config = dict(
    model='image classifier',
    translate=0.12,
    color_jitter=0.2,
    cutout=0.25,
    num_classes=4,
    activation='silu',
    stem='deep',
    init='trunc_normal_002',
    optimizer='adamw',
    beta1=0.9,
)
Rows from block 5 of a small image classifier, named by matrix and row number. Rows with one number belong to one channel. Each number is 500 + 40 x the weight over its row's rms, rounded and kept within 0 to 999. All counts start at 0. Numbers have three digits each. After the name is the row's rms in percent of the matrix's.
After each channel's rows are labels from the 100 images, of 14976, where the channel reaches its highest value: "strongest on" is what is common among them. Only what is clearly more common there than usual is listed. The data: retinal OCT scans (Kermany 2017). In brackets: how many of the 100.
# r30: branch 2 reduce pointwise conv (model.blocks.5.r3.0.weight, 96x192x1x1), inputs 0-95
# b30: branch 2 3x3 conv (model.blocks.5.b3.0.weight, 144x96x3x3, transposed, each kernel summed), outputs 0-143

r30.65 115:513523524479442464425366434533472421476557614468473460444467500453492485424442465461420666465477506443576450463465483537548503464451478599550545565574511463480502484468510501396526589552480502536537540524469465478520491465484522504509499489519565583504489467588482529489493475516532514479
b30.65 090:510506463514475602488461445449479483497489504538488457524510496472476507524529477550559463523402545492498533395469470525520459490466519410502568480479467575502404506490445467459464453475473414496559491443515525489457482491544452462468492505534568478464452538533468458483458502527454510545459606469497551487573372556510530531467494518511508494499544467474451500472467464548451482477528510481569480515518483484493472540484514568545482
strongest on: finding: diabetic macular edema (46)

r30.1 091:482508449531493494468414438615454514473501487453489502490463586451551527538483501450478561480451501507570497483460471591520479511523651479518505468476516471510515492501513492469551480512499509551533504492471509502456607472507549484496514596492510515555550561490572491535528532503477475505
b30.1 142:498516513498489555501486475429485474503434521484513482511446506502486474466439419436452490425453475502541510430504466535488490515507499385489486496511479496507411454504448487485485462400454454463441453537486466473487454499424473472492510524501528507485474468501463441461467522516477418516492558424520456422416439398442496523429504517494504511477442453520450505463464490427466508509518524498536498474479506516460520472407515415451478
strongest on: finding: normal (99)

r30.46 090:522519548518503473529419497499507545500553556544536464541458500597506492530555553646552574500498498465511489489605545521468509550460469545521529596492501493468514508483552555498499514611512515546534485508480535549512536585541511510582535526508513508511508493501511510506549495550677488504
b30.46 059:509451419447492427462484490481470486465467521499508481504456488457456485519504469482464454476510456482461435568441534462516467506450463507452441435462492467468472420467500454464473423471494467506462505470487482471466441461492513476472499473435429466485451470455478474463482529404465475407450444487446462471499454511464500510474445509449496483472474429449417437476457464489523461470496448488423483469485411436475398481501538471479482
strongest on: finding: drusen (76)

r30.8 089:488497468492529522565541451457493563481499458496487489535512486508480482531464482449490413481447503517450492517388474444483529454534504456498479548466486499513498496536407430494478470489462425459435492545512473420537485442410482493356407481530478475491492510457490476498426506387430520497
b30.8 061:489461515496526377524540544508500482478509419470446495417491501476504499509534518527515481550571454506522468562490514417484518483493463581499478485464570531458527469481532482493505476504492596507497495551533498498485490492497564503473423507502416502518481491456484515505500347514500562522493379543458484520514514514509467393512499400517495466508532494491466501479485481536554465470389448488442475514510516530488511533523456532518505
strongest on: finding: choroidal neovascularization (99)

r30.82 087:435545532482562509543487469395498472498561525507517494485497422438411488438453514480434450485488478494370472497449520401349547447492480540446459578521508484475442482470483493466460540482456487502500479449487538510477457468517418492495524434468485477488455480499457490472444507492438456470
b30.82 062:465436523519497381480509506527516520527528436498480501464537520489470530591526529521490468550530390497437505585486512431521477460506493604466456481486484560486559502512540466472515525540522552533493497398465504519469523512528534543482493484476415510457515460469514522520499473465486561434491400574414482501514541508513519455542474513508459437530519554486529502513508462534592457476418485485428488556549485498501480528542490510514496
strongest on: finding: choroidal neovascularization (77)

r30.43 108:459463472514542488522521468427444605477475451468515501551456494565507426673486455523589431491481473476460490476526489453492576478519503452472489475518459459556458507641444512554476503513447463481442521602498495522504473469523487487557523473596478473471494474494487508484465468490551493501
b30.43 142:478490477495502408498485517481458457488474473429494459446484414490510465490466482449467431468524489467455472457497483422496505518477485453481465496470497473474487486490516437435511510461474495472436440457502518481442472498424498476450436543526419492481493443483442500489460468453440457442505412502502459488406514398481496473463501479503481492468469494479483461458479445428516433434466413440417444485493477456443469484442497429467518
strongest on: finding: drusen (88)

r30.27 110:461616569514586469533428476430476488494631569524523473505484463495498469475503536503483573504486512468520472502494537455491574485480437592505521581561519487554513486528486525511488580550481503512485498497507547560524515537490511517530510488501520524499484508537490507503479494543589446489
b30.27 100:531383455435498477494483484522457515462522448458481506420498429458509457588563537477494513471453547499491438549482574444482479483441436506487492460440516466406530487496569519522495499528513482444504473459542511499517489457479506476515483479513486451453482452429498524513507457489521466496480465562387498522529524510514490441534525455511516429417526494443490459506485512546583453433447429515485496442463479447442468464452534529511479
strongest on: finding: diabetic macular edema (81)

r30.68 126:641500477522474422497431413549408499420486526514482434506487522509536478466498523511481536423422464472695441478516485559626529498441478518696600495468517513483495511500525487491491469527486444551547465491509505454479526484508453475540531527504476504519500504479507489497497494470471547500
b30.68 148:518520489479514516509511493466548463501462503499536463501477573503510512464444407527514470525498522475557505410486478535477492524493513453523520534506507534514347462497386471460522448435469486524502483415516533490463448510515505529466485541521528501509453502518460485472460524502454505526520515395519517474446370459480475525389505524516514492512477453497416507462452466437397564563503556475528488513501510496554491507531505461499514
strongest on: finding: choroidal neovascularization (65); finding: diabetic macular edema (32)

r30.54 093:530439417560438550442428521509496491549430442495449564483471529443537551479507536436462503556515527526546569478417480498546503514584553437547479503433503496460522496469515452462497449546509487508520465469478457435431564473487498512453471546480477501509508554470518481546496542458449501501
b30.54 053:487518536449513468493490525444485493451459498444524479408483530512489482456509457499480454494549480509613471432516435587532497503536503438497493494531520474539403448513481461442485406419460540419477450556470475471468459506462530459479475487459514511478464441501496458450483473517457480544475504489539480441529410513461517489452461471483497478509477432551411548504456452514470550531494565491550476498479528567488564476410516501479492
strongest on: finding: normal (87)

r30.84 104:455508467597545485501445453533466560489497462461509504542475533469589497574504528468487518518466522481570505483455501519547540499542579465519533467503496429554484481546487503485552500508464540520511512521463510509470547417484522482497482558517513504513549530509549505519491519516482467474
b30.84 160:496486519503492528509485487425480454499427524477492483458458459496489465463469456422450500419461452505516519456510474469489480516506486405480470504503487489486455467501502506495502482406442457421430432525499464476496464494395474486492518527513518504470492440488432449462460522511474408512501538473501450421399478381447497528453505509503510517461452459511463506434470502435509479478497490517528508460473514516441520476379502423439496
strongest on: finding: normal (93)

r30.74 095:548487497473525453528490443504464549472512505519503455533427509575506511533580582652548524465444410427515464462612520521482476582444459490537531518478494460428503509456590524490492480582517508542555487508457506510454530545561512512583534527500494490511507497485512503494583497531611508510
b30.74 078:518475432473491447441499490524492503489489518510472487507469514480447502426434435510457484500526415477519420525465509463523460493477498566469380474501481480509443427448439462483494436537517493538458507465483484484470444488518501491470495471397447473489449474491493494488494517390481521414462458417475445505461432517473509510451398503452503504492443458467418498514432471446436490497499464494460487478514452492483451467539506444452493
strongest on: finding: drusen (83)

r30.60 095:469503459509447499449438461639465489472502517459459506455463585438523543519464484436479577471474490511538482476445447603474459518498624497505486505500526485485515500475519493475546511525508498541534507475468500489479606486504540481476528587470528526550538563519569507534531529500495488505
b30.60 149:502517521491485544499487490445475483497446512484522482520433516512482475454421418437453476428472481500543497428511463558474483506521498386481486486525472499525410452508417478482460462428470449478442454541487470475487456511432475458483495516497519512499475486500478452475481510512473418508474557407520454434431426423460487512429501518496500502487433460526435519478462484428435507504527536487527486481476511525450525471413524410447488
strongest on: finding: normal (97)

r30.50 109:487449473511485505513525466458468631474476461502534490586467500618510456758522499553642473501463467476455498485557508469458511520537511440481482509498471449530469507572492490504495497548503495498475512588476484493511496488539530491601534497592482482489510494494507501497533486485551509501
b30.50 157:492517462492493440478481502438454461496436501469491468494460451480482485482442455453458457455520465474456464483473496451498487516477492420451481492479478465486430454480474467462494489401452483482432451482493492484473455484420483459463477515488433479492497461492447462466474504447463447439484444463524443435387480404453494501421466494471496504495450474473465466447468468416490439439488445466431476494484458459452453485449495414451510
strongest on: finding: drusen (93)

r30.36 090:425549539486578502537517465391486475494560514517513483458492422436449512476505566511464460481480452478395466505480522420385542493474447551429442571522504475498465481492495508499465536502465501502491484471491547533469434476525434506483512415503490480482457482513466502471456473514458458468
b30.36 072:474425523515465399479501493530484530492486416464454518425490475494493499570494516489470494515544404511441478583502520411540479426507488610442426463491471502480546472501537488500489517526525556500467483414469515506497490508500515514509516460490439506439502443480535514503511473465510535442491443531413444488484530494487548402519476483516477409490487518494495505519480493496598436461384454507447508540534490494470492482505468484466459
strongest on: finding: diabetic macular edema (65)

r30.63 064:472443464525449531463571453472459477495390434523448503474521517494504538475494526461493392482447510570430492512458473460454479492516543462437422502440493517458507492450483390472473470494510446480473464452489445430465518489442499508412454509473462489503484531487504479511496510395464507488
b30.63 062:513549516467606445496511602442480477456476432470513497457489551508463536506559517536525508510538503506651469562503511545496454492526517375509482480525619534533490494496532499504475471451466498458535493531506445486498513501498595474496468459466470501516498510506469466484506420509506476525462463538536521457554511505463524438504475500473504432560541467522497540466497497568520536524504557519491477514515521561495555513447535564533598
strongest on: finding: normal (79)

r30.48 086:443562555517557436502402436420429552470590564504513469532461478544505411547470475535526555474447486451517447483515515463501590453463463575496497563553482510551488501576464537534487551567467497498474525539517519557540485517506513481546518480530504501472489476520481516486475465542598464500
b30.48 091:491440460479506425490480518490471466473505468432494439437504418483514452556527528473487406494507554481486467477495514439481500505462457469520485485457526458453512497500560428419514503497488493474483446445524511481431474485455517486431436525519449474475477443449439501500452460470417475450505412558443491513485508451502482466509520467502485474436505482461481436456484423498570463440472406438428443466489463432455453476459527491506508
strongest on: finding: diabetic macular edema (57)

r30.21 078:501484465504580522580587462444470555484463425510477506509519484496494508536517528486489404490441471493439486510456464430493522487531481436478494549462484501539500496562423430506473478501484444467429497556526466444564477450430465500375438458531479473480483494480491494501431492391413523491
b30.21 052:490447513493489372515528517519472488490515387484458482386470481482515528506525490498504462497584475505502487549495514410492507472498476597467471469470533533458527448491518477470496481507503582476470481572526511505470474503475540496484452518508411502509484459469490540512489378506480529501483371514455466529476504476513482397500506416523498468520510503486456515472461470506554446459393469494426462514506513526464511532485452500508483
strongest on: finding: choroidal neovascularization (74)

r30.11 111:508464488461495484516537465499471572483493476498496500536418520608499495578552551616584492482460395439464476443612488505437431562483495446491495512463499463444488513483571514510504467603517510543535486541471490500460527523526511503568521521526486479507515495473533496495619485510590527510
b30.11 096:492500475505495456475491506499459491487481516507484480520444489504456486405400439489448447490556420478471440504474484479478472488501489531444419475520468453534434425470420448458483462499503498517443485507477476485461453501483488455456477462435453497506481471493485492486491504422465493423457467416505438493423445493468462517434428481456488509496436458491431509504449461413428447463525460460460466476463469503457471455500496411439517
strongest on: finding: drusen (88)

r30.76 112:507507484502433450439460444724451471438501552459445474448456578451536511494475477475468584431455490476573443464480447664518493503444553526541512528502542444468497499476510502483532525534482483543536495476454511488460533466530465472536556538481514538547517516524533515511510486502480511510
b30.76 179:503515511493487542501496489447486484504446517497524472533440530508485482447415402464470463458471485490542505428500458550484481518510495398488491484519473504521383447500388466468464464429467453505459475529489487482473451505457478474476492527502517509512471502501475458471471521512464457508470548389516461441427393418465498527426500525500499507488438460515428514475457475419408507513527544473524480488484512522473518479458512417453493
strongest on: finding: normal (87)

r30.92 119:446584586491436507464453524496529454519589712521535449492503480503468439446479435500487570520539502505474500504514531496455479486478502757456479613513520486505498497486505497477510551558534484521498489497482526512503529548500518487542525513508509519511506489518513491490491499510535479498
b30.92 123:496429453490478508457462484423499471460441484497517473514499488443447408561518535474499495452457488483459496553441519505484403490450444398492510427436459465424528514492548492502466492432446429463497502500493450473503519435486461496500487480486494444482537510440471419462501492502503440490476510548440496421512536493450490485527518512447493465381506477431527436455519501518564483486512476496498472438461436443496426453463488512497484
strongest on: finding: diabetic macular edema (83)

r30.3 105:493459465541489488516481457521457624485488456487530491586444551574555467713525501539605505523465472461521510463547500510473513520537552429502495486498487413526485497553494489487538485533494500530498508566459491502496547453541545480607548554554489508508540514496545504510532505497535482493
b30.3 144:493509484489486481488474493422461457499424523469498464509455460486478471477454454438455462440496462482479478462480486466504482530488490384459489489487473468492437451487483469466492480389445457470432444486496478480471458487409470465466493522492471487486494460488440457464465524474458431470488492471522448422398472386446504522428478509477501513483446468493457478431465474420502450454502454480473487484488473481448472469424500418443502
strongest on: finding: drusen (92)

r30.79 115:490545528474498502417411474520497442503594589485475515468488502457498469449447480460434746506513516488605488489456482508540515464488468577591586528554482491499517490497504475442530554507492489529529550509476443460526472523457532505472468484500553595468481444576472525475506456495510543506
b30.79 128:513464457488519580492482509432491453496473483509471480522530479466504480541561491541544453544461603501542493356472480527515468479467492428543563502470523512473353509502480460451503441423452449518566482487537485478455488472519514496466474467513549467482466530501453474464457480536448526536505573493467561462545366476473513501451493479503501491463555431478464489455488459554475511491514500467541486475514486481505473517505489571553511
strongest on: finding: choroidal neovascularization (79)

r30.4 080:567489463539399542417522544513485435531448497518437559455495519409525598414485586415419490541527506537541554488398476517551495492556510516554479523471508506419497489420520473496497501545516519492512470428484479475440500491484489519486479492469489494507487523496505483515505501499439526490
b30.4 066:486541548447500426505482509399494470437441478444550481454471529535482502512491442515482444505525503496604448528511442554563502443538512398493486490549526525552442477510475451453478447412442499462476456508483460454459471522477535472473463483475479528482475471504492424459499470526457455541473447478524483418515438491437554461460470487470494454524483431547451551491470451500484526526500508478492459523535538578494575488432564497483519
strongest on: finding: drusen (77)

r30.69 092:463509442568528485476396441587459540479499467459504505512468570466575510561490514451490546497462525494587496474455484569545525499524647467518523461481500451526507490523501491473560474511483519543521504511468520496451588456486539488500501590496508506529546549500563496526514532510488468493
b30.69 129:499508513501491545505485476423487457508433530479506490490458483495490476460456439430454501431448464506531518438506472506487481520506495397484477507503486491495421456504468502491498474401444458436436442538494462466500457493411476477499521527505528506480482459503446447459462534514477414514499558445515454420403447386442495533438502521497505520467450455518453500449468499432487494495511512517540507463471509511453514476396510417448491
strongest on: finding: normal (99)

r30.93 102:448524513495575483547514433382468509474541494497501487493495434464445475480450511466452469464452474478411456499416506387421564425472445497472477555507488505516468490518463490490438514488443474485473492508513514504520421469492470503432482400511487481477450471496444494477435477481466470476
b30.93 095:467443513515500396496540515542503520502535416506470506439527503486526513583543525542516468563573470501422498555497512436507512436490481637493499486475521540463529496502534455474521514545528605530519499471497528516471494507536554531486476460508423507492498477469518549521499433490489581461502395549433510547523508519526501426524500440529473439519539526485496495510500477532581462467403467478430480541534490492514481544556489531532483
strongest on: finding: choroidal neovascularization (94)

r30.13 094:517442435578473526465429485496484516524431448488466551489472516457547542491523546436460496535491534497571543481417497487571528510566536445554489481403493476478519489490500451463492416541498470512504460508477452441419540467450490504392431533499472482500500545449515473518472535449439500496
b30.13 054:497486547460500474503507524431495474463443511452492502375492509495493495416496467489462513497555428524605474426507439502495489522517486452487470512517520516493416458510482521503510420403454561413467450557480474462491462492440536493500504507472522501458445426487478448438473485527473459555497500492506471433499433473452489513464454477484508508478476429545425540484454498504494543523463555531558503466455538555484557494392506476468499
strongest on: finding: normal (100)