A small image classifier, trained from scratch.
Model: 96-pixel images, norm batchnorm, depths [2, 3, 3].
Data: 98430 training examples, 13.5 epochs.
Rows from block 2, named by matrix and row number. Each number is 50 + 15 x the weight over its row's rms, rounded and kept within 0 to 99. All counts start at 0. After the name is the row's rms in percent of the matrix's.
# b520: branch 3 second 3x3 conv (model.blocks.2.b5.2.0.weight, 48x48x3x3), inputs 12-23, a 3x3 kernel for each
b520.15 100:76 78 76 76 76 71 55 53 51 33 37 40 29 18 20 32 19 23 32 32 23 41 50 45 54 64 55 62 33 41 55 38 56 56 46 70 53 51 54 50 54 56 44 51 47 73 47 35 64 36 29 71 43 35 47 42 46 49 41 41 22 14 13 18 23 23 43 41 39 58 58 54 23 34 39 40 39 37 47 49 54 38 51 74 26 41 74 36 46 72 35 33 28 38 45 44 52 60 54 45 44 40 37 43 45 57 58 45
b520.16 090:34 48 36 23 31 24 21 36 24 35 33 37 56 46 45 74 65 66 06 15 13 36 35 26 49 49 47 47 61 70 41 49 47 32 31 37 48 51 57 55 55 59 63 55 66 54 56 53 55 44 40 19 11 20 35 34 38 47 37 54 40 33 43 27 38 31 52 57 36 81 75 68 81 56 54 28 23 39 46 57 75 67 74 45 50 62 42 33 42 31 17 29 26 38 42 33 44 41 37 55 55 45 43 34 28 34 29 22
b520.17 100:59 50 62 72 69 71 66 59 51 46 51 52 45 46 44 54 45 41 44 58 57 43 53 53 45 52 42 40 56 91 57 76 99 49 52 75 43 41 35 42 43 47 39 46 48 57 77 87 23 30 39 33 34 38 50 62 62 45 61 68 48 50 55 41 84 83 27 50 71 25 35 42 50 52 78 68 63 97 50 43 60 45 44 44 22 23 37 44 38 43 44 55 52 43 47 43 43 48 40 37 47 46 43 44 46 41 36 43
b520.18 093:52 52 61 59 57 62 57 58 61 50 53 54 55 53 53 70 65 66 53 69 69 36 42 41 40 47 38 58 49 68 68 68 77 65 49 50 47 51 51 28 39 43 22 27 32 57 60 70 24 26 33 39 37 30 44 48 56 47 45 54 66 57 66 47 79 83 30 48 67 25 38 44 45 51 85 52 56 92 32 42 69 24 13 14 23 18 20 38 38 32 52 64 64 35 40 37 39 43 32 47 55 54 43 45 39 40 31 30
b520.19 105:72 73 60 74 73 65 49 49 52 38 46 45 27 25 26 21 14 13 34 32 23 45 49 46 56 61 50 54 41 48 50 41 50 45 47 68 52 49 50 59 57 55 52 59 52 56 41 38 37 28 31 52 32 30 44 39 43 38 33 38 08 04 07 21 24 21 42 40 34 59 58 49 27 41 36 37 45 48 43 49 57 37 42 63 24 34 67 27 37 64 28 29 21 41 47 47 54 59 54 47 42 36 38 42 44 58 57 43
b520.20 083:22 16 17 34 16 15 19 21 24 34 48 43 28 35 31 27 19 12 57 53 51 66 59 58 56 62 58 39 51 40 30 45 29 24 30 18 40 29 27 56 50 46 53 61 62 50 51 51 59 58 56 47 60 55 32 32 35 38 33 31 28 21 05 67 78 80 52 65 58 38 48 51 47 48 61 51 37 45 43 10 26 47 36 11 60 58 35 42 58 54 60 58 54 62 61 61 58 66 64 61 65 68 49 65 66 49 61 57
b520.21 095:52 42 28 54 54 44 25 37 47 48 55 45 28 28 23 25 15 12 33 34 20 57 59 54 55 51 41 53 62 59 48 48 41 54 47 47 44 39 38 55 50 52 55 62 56 57 72 75 43 57 55 50 52 41 60 56 47 42 33 39 11 00 00 36 35 32 59 60 49 58 65 55 41 52 60 47 68 83 17 40 67 69 70 52 39 47 52 26 34 48 35 35 25 51 61 60 56 63 49 57 49 39 45 58 53 64 62 42
b520.22 116:76 74 61 74 73 64 38 43 43 49 53 48 38 33 32 41 28 16 30 33 25 49 56 55 55 55 46 51 41 51 47 40 47 43 47 65 52 51 49 54 56 56 51 56 47 39 31 38 14 23 34 33 23 25 52 53 51 57 57 58 32 21 13 05 03 04 52 47 41 63 61 49 33 53 45 44 56 56 39 56 68 46 46 55 34 39 59 31 35 55 22 23 19 45 54 54 52 55 48 36 28 28 37 45 51 55 54 42
b520.23 101:63 58 45 67 67 57 33 42 45 43 46 35 34 28 22 43 28 17 22 29 20 50 59 55 61 60 47 53 52 55 45 42 50 53 55 62 44 44 49 54 50 55 59 62 56 59 66 72 45 60 60 49 48 41 57 55 44 54 42 40 28 09 01 29 28 24 53 52 40 61 63 55 38 46 48 47 59 74 26 44 69 70 67 53 45 45 53 37 36 45 22 32 28 44 58 59 60 65 51 51 48 44 40 54 52 64 61 42
b520.24 089:46 52 61 59 59 63 50 57 46 56 55 60 67 57 59 77 67 75 38 55 59 40 46 40 42 49 41 49 37 76 64 61 82 63 47 40 42 48 45 35 40 42 31 29 33 46 38 51 29 27 35 50 39 30 44 54 58 56 54 66 71 62 76 31 62 72 26 40 60 24 38 35 48 54 90 54 55 86 32 37 59 21 14 22 18 13 20 35 36 27 38 50 49 35 42 31 35 39 32 40 44 42 41 44 37 33 25 28
b520.25 089:31 20 20 27 24 26 19 20 18 36 45 44 50 53 44 45 41 27 51 54 56 69 66 72 60 66 68 37 41 29 35 48 35 20 38 25 32 22 20 52 48 44 52 59 58 60 56 50 69 60 58 43 52 51 27 26 30 52 47 43 32 39 23 63 76 82 47 66 70 28 37 50 43 43 49 58 26 12 65 21 28 37 27 00 53 49 35 45 55 60 50 51 52 63 67 69 59 66 70 46 60 67 51 68 71 51 61 66
b520.26 096:20 28 49 26 50 66 49 56 65 33 53 53 33 42 42 53 52 51 82 90 72 74 63 66 54 49 60 60 38 18 60 52 28 69 63 41 55 61 64 47 45 55 36 35 42 44 47 40 43 52 48 33 49 47 50 67 66 35 34 36 53 38 41 76 86 84 66 73 85 51 62 76 45 46 72 25 35 70 26 42 77 47 58 56 38 45 38 41 52 32 78 84 66 73 66 65 61 57 63 58 69 49 68 73 62 64 70 74
b520.27 101:62 50 45 63 45 41 74 59 42 35 32 25 40 40 62 44 49 81 56 58 47 68 54 35 67 57 38 29 34 44 41 43 56 27 48 58 56 47 46 66 38 28 67 38 29 25 42 38 34 48 46 38 48 40 37 58 65 25 53 88 20 36 74 36 60 75 54 62 71 73 65 52 76 42 23 45 49 56 47 61 74 64 85 87 68 66 71 79 74 74 53 60 50 65 56 37 66 57 38 50 61 55 51 56 54 55 46 37
b520.28 096:37 42 31 24 37 31 60 68 55 28 35 38 39 40 38 71 71 69 36 34 37 33 43 33 40 43 41 31 57 72 43 66 79 43 62 65 54 52 51 48 39 36 42 29 33 16 12 10 12 28 32 28 41 50 23 33 38 36 38 39 38 41 43 34 27 30 48 41 39 54 43 45 70 62 70 22 27 44 46 58 65 52 30 12 64 52 37 70 69 53 28 27 30 25 32 27 29 30 29 37 37 35 34 35 25 36 38 26
b520.29 082:33 32 24 36 56 56 43 66 63 51 44 38 49 46 40 67 58 54 20 26 18 62 65 51 73 62 43 45 51 59 54 46 47 29 30 47 34 42 45 49 42 42 67 57 49 66 66 63 47 50 48 40 34 33 35 46 57 38 45 58 30 34 39 32 34 29 62 59 35 72 67 49 58 37 32 42 54 69 43 61 74 72 78 42 58 69 42 55 73 47 31 40 31 54 59 46 70 61 42 70 64 43 45 40 29 60 49 33
b520.30 091:64 59 57 61 56 44 13 12 08 46 53 39 33 35 36 23 32 50 52 45 34 45 44 49 74 80 71 47 37 52 45 34 43 47 51 67 63 57 64 70 73 77 74 84 77 52 42 46 15 18 30 57 46 36 55 60 58 48 48 65 00 07 33 41 45 41 48 45 37 71 71 58 37 40 33 37 48 53 33 44 58 42 47 49 36 39 50 56 61 60 44 41 30 42 41 49 76 84 68 38 39 38 29 40 38 69 69 39
b520.31 083:63 66 60 57 55 40 45 46 25 51 45 44 44 32 32 66 53 57 38 40 32 43 48 39 42 45 37 31 63 99 46 63 82 57 52 37 48 50 45 46 44 41 40 33 34 13 15 17 13 28 29 25 34 27 41 60 67 53 60 68 80 70 71 37 30 43 68 54 38 62 54 41 72 74 77 34 21 21 00 07 33 28 21 45 40 36 44 53 47 46 39 40 30 38 46 37 31 33 26 41 42 34 32 32 30 36 32 21
b520.32 107:46 56 58 19 56 56 56 65 58 43 46 59 55 48 68 74 61 60 42 42 45 61 51 52 43 38 50 71 53 38 57 49 26 73 54 23 43 48 59 46 35 51 42 25 39 53 45 37 59 53 47 44 40 32 60 55 61 77 60 65 75 51 49 55 50 50 55 44 49 45 30 30 68 49 56 15 28 45 59 75 99 42 70 72 38 40 34 24 22 18 45 47 51 61 51 52 41 40 44 54 59 52 58 57 53 40 43 40
b520.33 104:38 46 51 34 29 24 20 16 15 52 51 45 50 49 47 47 42 37 55 41 07 61 62 49 38 29 25 47 45 46 31 22 26 46 24 25 39 29 30 56 47 43 44 40 41 38 46 38 36 37 30 43 40 31 57 51 45 39 42 46 15 00 01 54 39 16 60 72 60 47 52 50 21 37 37 67 73 64 45 49 46 67 64 42 59 58 54 46 39 39 52 39 12 61 62 52 38 36 35 61 47 25 58 59 52 49 48 45
b520.34 111:29 48 36 28 42 38 64 71 51 42 45 48 65 59 51 69 60 55 32 44 38 23 35 25 40 48 35 28 57 53 36 60 55 49 56 72 45 51 61 43 37 45 61 50 59 52 46 44 44 45 56 33 40 56 55 56 58 54 57 59 39 37 47 52 53 53 54 49 41 63 57 49 56 59 59 31 45 48 59 75 73 62 63 23 60 65 35 79 76 51 39 57 53 13 32 32 31 40 33 53 59 55 35 40 36 33 39 30
b520.35 108:46 43 52 22 40 48 00 16 11 33 35 31 38 44 48 48 43 47 64 60 45 65 57 50 64 53 53 81 72 63 58 42 23 41 21 09 54 47 37 59 51 46 59 49 51 36 43 31 17 26 23 37 35 25 49 49 53 55 55 63 44 32 39 55 62 66 52 62 68 57 56 58 44 39 63 18 27 51 20 37 56 49 56 55 38 52 50 40 46 38 63 58 42 61 54 47 64 55 53 52 49 21 36 37 27 47 48 48
b520.36 096:35 13 14 37 21 23 34 30 35 37 44 46 43 46 39 39 33 17 50 50 55 64 67 67 60 70 68 35 41 36 38 58 46 21 39 33 31 18 17 50 44 40 51 59 58 68 65 62 62 56 51 37 45 43 32 25 34 49 49 46 23 34 16 59 74 78 38 60 65 20 33 47 44 39 39 62 29 13 77 37 36 46 27 06 58 47 38 42 54 63 49 50 52 59 63 67 58 68 68 49 59 67 47 65 69 46 57 62
b520.37 086:51 57 59 41 47 37 52 62 54 38 33 35 60 45 45 76 69 78 18 33 33 27 32 19 36 39 36 57 37 68 63 55 61 68 44 22 50 57 54 50 51 46 40 34 38 28 00 00 39 29 23 51 42 25 38 29 31 59 46 50 68 53 62 31 41 50 40 48 39 48 56 48 71 67 85 22 08 24 24 39 56 15 09 37 35 42 47 42 50 50 24 33 35 28 31 20 26 30 29 47 53 54 33 30 27 37 34 24
b520.38 098:54 58 61 21 50 55 12 39 43 31 40 48 44 44 52 60 54 46 54 50 43 46 41 43 31 33 45 74 80 64 62 57 24 55 47 26 38 36 35 29 28 33 26 30 45 45 48 35 45 57 55 46 57 50 58 56 56 65 55 60 66 47 44 56 54 64 54 46 55 38 35 45 59 42 54 09 19 33 25 46 69 40 70 70 47 54 43 42 35 32 57 50 41 46 41 41 30 32 41 56 53 37 45 44 36 43 48 42
b520.39 109:66 70 70 29 58 58 11 33 25 48 55 59 50 44 52 65 51 48 47 42 36 27 31 25 37 37 45 72 79 64 57 58 35 55 57 36 48 53 50 39 42 44 41 40 48 49 49 42 44 56 62 33 44 42 56 62 67 62 55 61 78 57 55 48 56 61 58 57 55 45 39 35 78 58 58 20 26 32 32 59 74 33 65 69 39 46 39 42 33 24 51 45 38 31 36 27 28 29 33 55 51 42 42 43 36 29 30 21
b520.40 104:54 72 65 32 42 48 51 55 53 27 20 23 73 55 45 67 52 41 26 35 39 43 32 32 46 37 42 73 63 51 54 57 56 77 71 42 30 42 46 37 40 45 57 43 50 85 61 50 76 62 50 59 61 50 72 54 39 99 68 42 87 52 27 53 58 59 37 46 61 52 49 59 60 53 44 47 42 45 20 27 44 58 75 79 49 68 73 42 45 53 33 41 42 46 43 39 48 40 38 48 53 52 53 57 46 53 53 35
b520.41 106:52 62 61 25 51 53 42 66 58 39 43 54 46 37 45 74 65 62 36 39 33 25 34 19 36 35 35 53 63 65 59 66 49 66 58 27 61 66 63 51 51 49 41 28 34 30 17 10 24 36 36 25 30 22 43 48 51 54 48 51 69 55 54 35 34 41 41 41 34 41 39 34 75 59 65 08 15 28 43 70 85 23 39 45 37 50 41 34 49 40 41 39 38 21 28 17 26 25 24 51 53 45 31 28 18 24 26 18
b520.42 113:38 46 45 06 43 46 35 55 44 30 38 49 47 43 48 72 62 54 36 42 40 19 33 28 31 38 35 59 59 38 50 53 31 59 50 42 54 60 68 40 42 49 47 37 54 50 52 47 46 49 48 30 28 29 51 47 54 56 46 52 62 47 48 55 55 52 51 50 44 48 45 37 58 40 52 13 33 48 55 79 96 57 73 44 42 49 22 31 50 30 41 50 52 17 34 33 20 28 25 62 70 72 38 42 40 26 28 16
b520.43 089:42 43 34 51 46 38 20 30 36 36 44 38 20 25 22 24 18 16 57 56 43 54 42 43 58 55 50 47 58 43 40 41 17 27 31 14 58 50 45 64 57 54 64 69 67 43 60 62 27 43 41 40 56 43 41 41 39 29 30 25 19 08 05 60 73 68 61 64 52 63 67 53 37 58 67 24 53 72 05 20 45 58 65 42 33 48 42 20 36 38 56 56 45 54 49 49 64 67 61 58 63 59 48 61 58 64 68 52
b520.44 102:61 55 35 43 44 20 41 47 29 34 37 37 52 49 47 75 73 75 27 31 27 29 32 21 51 54 48 34 67 92 39 69 82 19 41 64 42 45 48 53 56 49 71 64 62 50 62 70 49 49 56 27 23 27 32 30 41 34 42 56 32 45 60 35 43 36 34 46 33 70 72 62 82 51 41 38 24 34 42 47 67 77 74 45 66 64 38 65 53 32 30 41 45 31 39 30 48 52 44 39 56 55 37 34 26 44 35 24
b520.45 106:91 72 52 92 69 52 47 36 19 46 50 52 54 58 58 47 40 39 35 50 60 38 44 47 43 55 47 32 49 81 51 55 81 59 46 59 49 48 45 46 57 64 43 46 46 54 49 35 43 36 30 42 39 32 44 58 55 50 58 54 68 57 58 37 50 55 42 42 50 51 42 31 83 61 23 98 53 16 57 29 23 46 37 55 39 44 74 42 40 58 33 45 53 33 42 45 37 46 41 25 43 54 22 38 57 15 27 43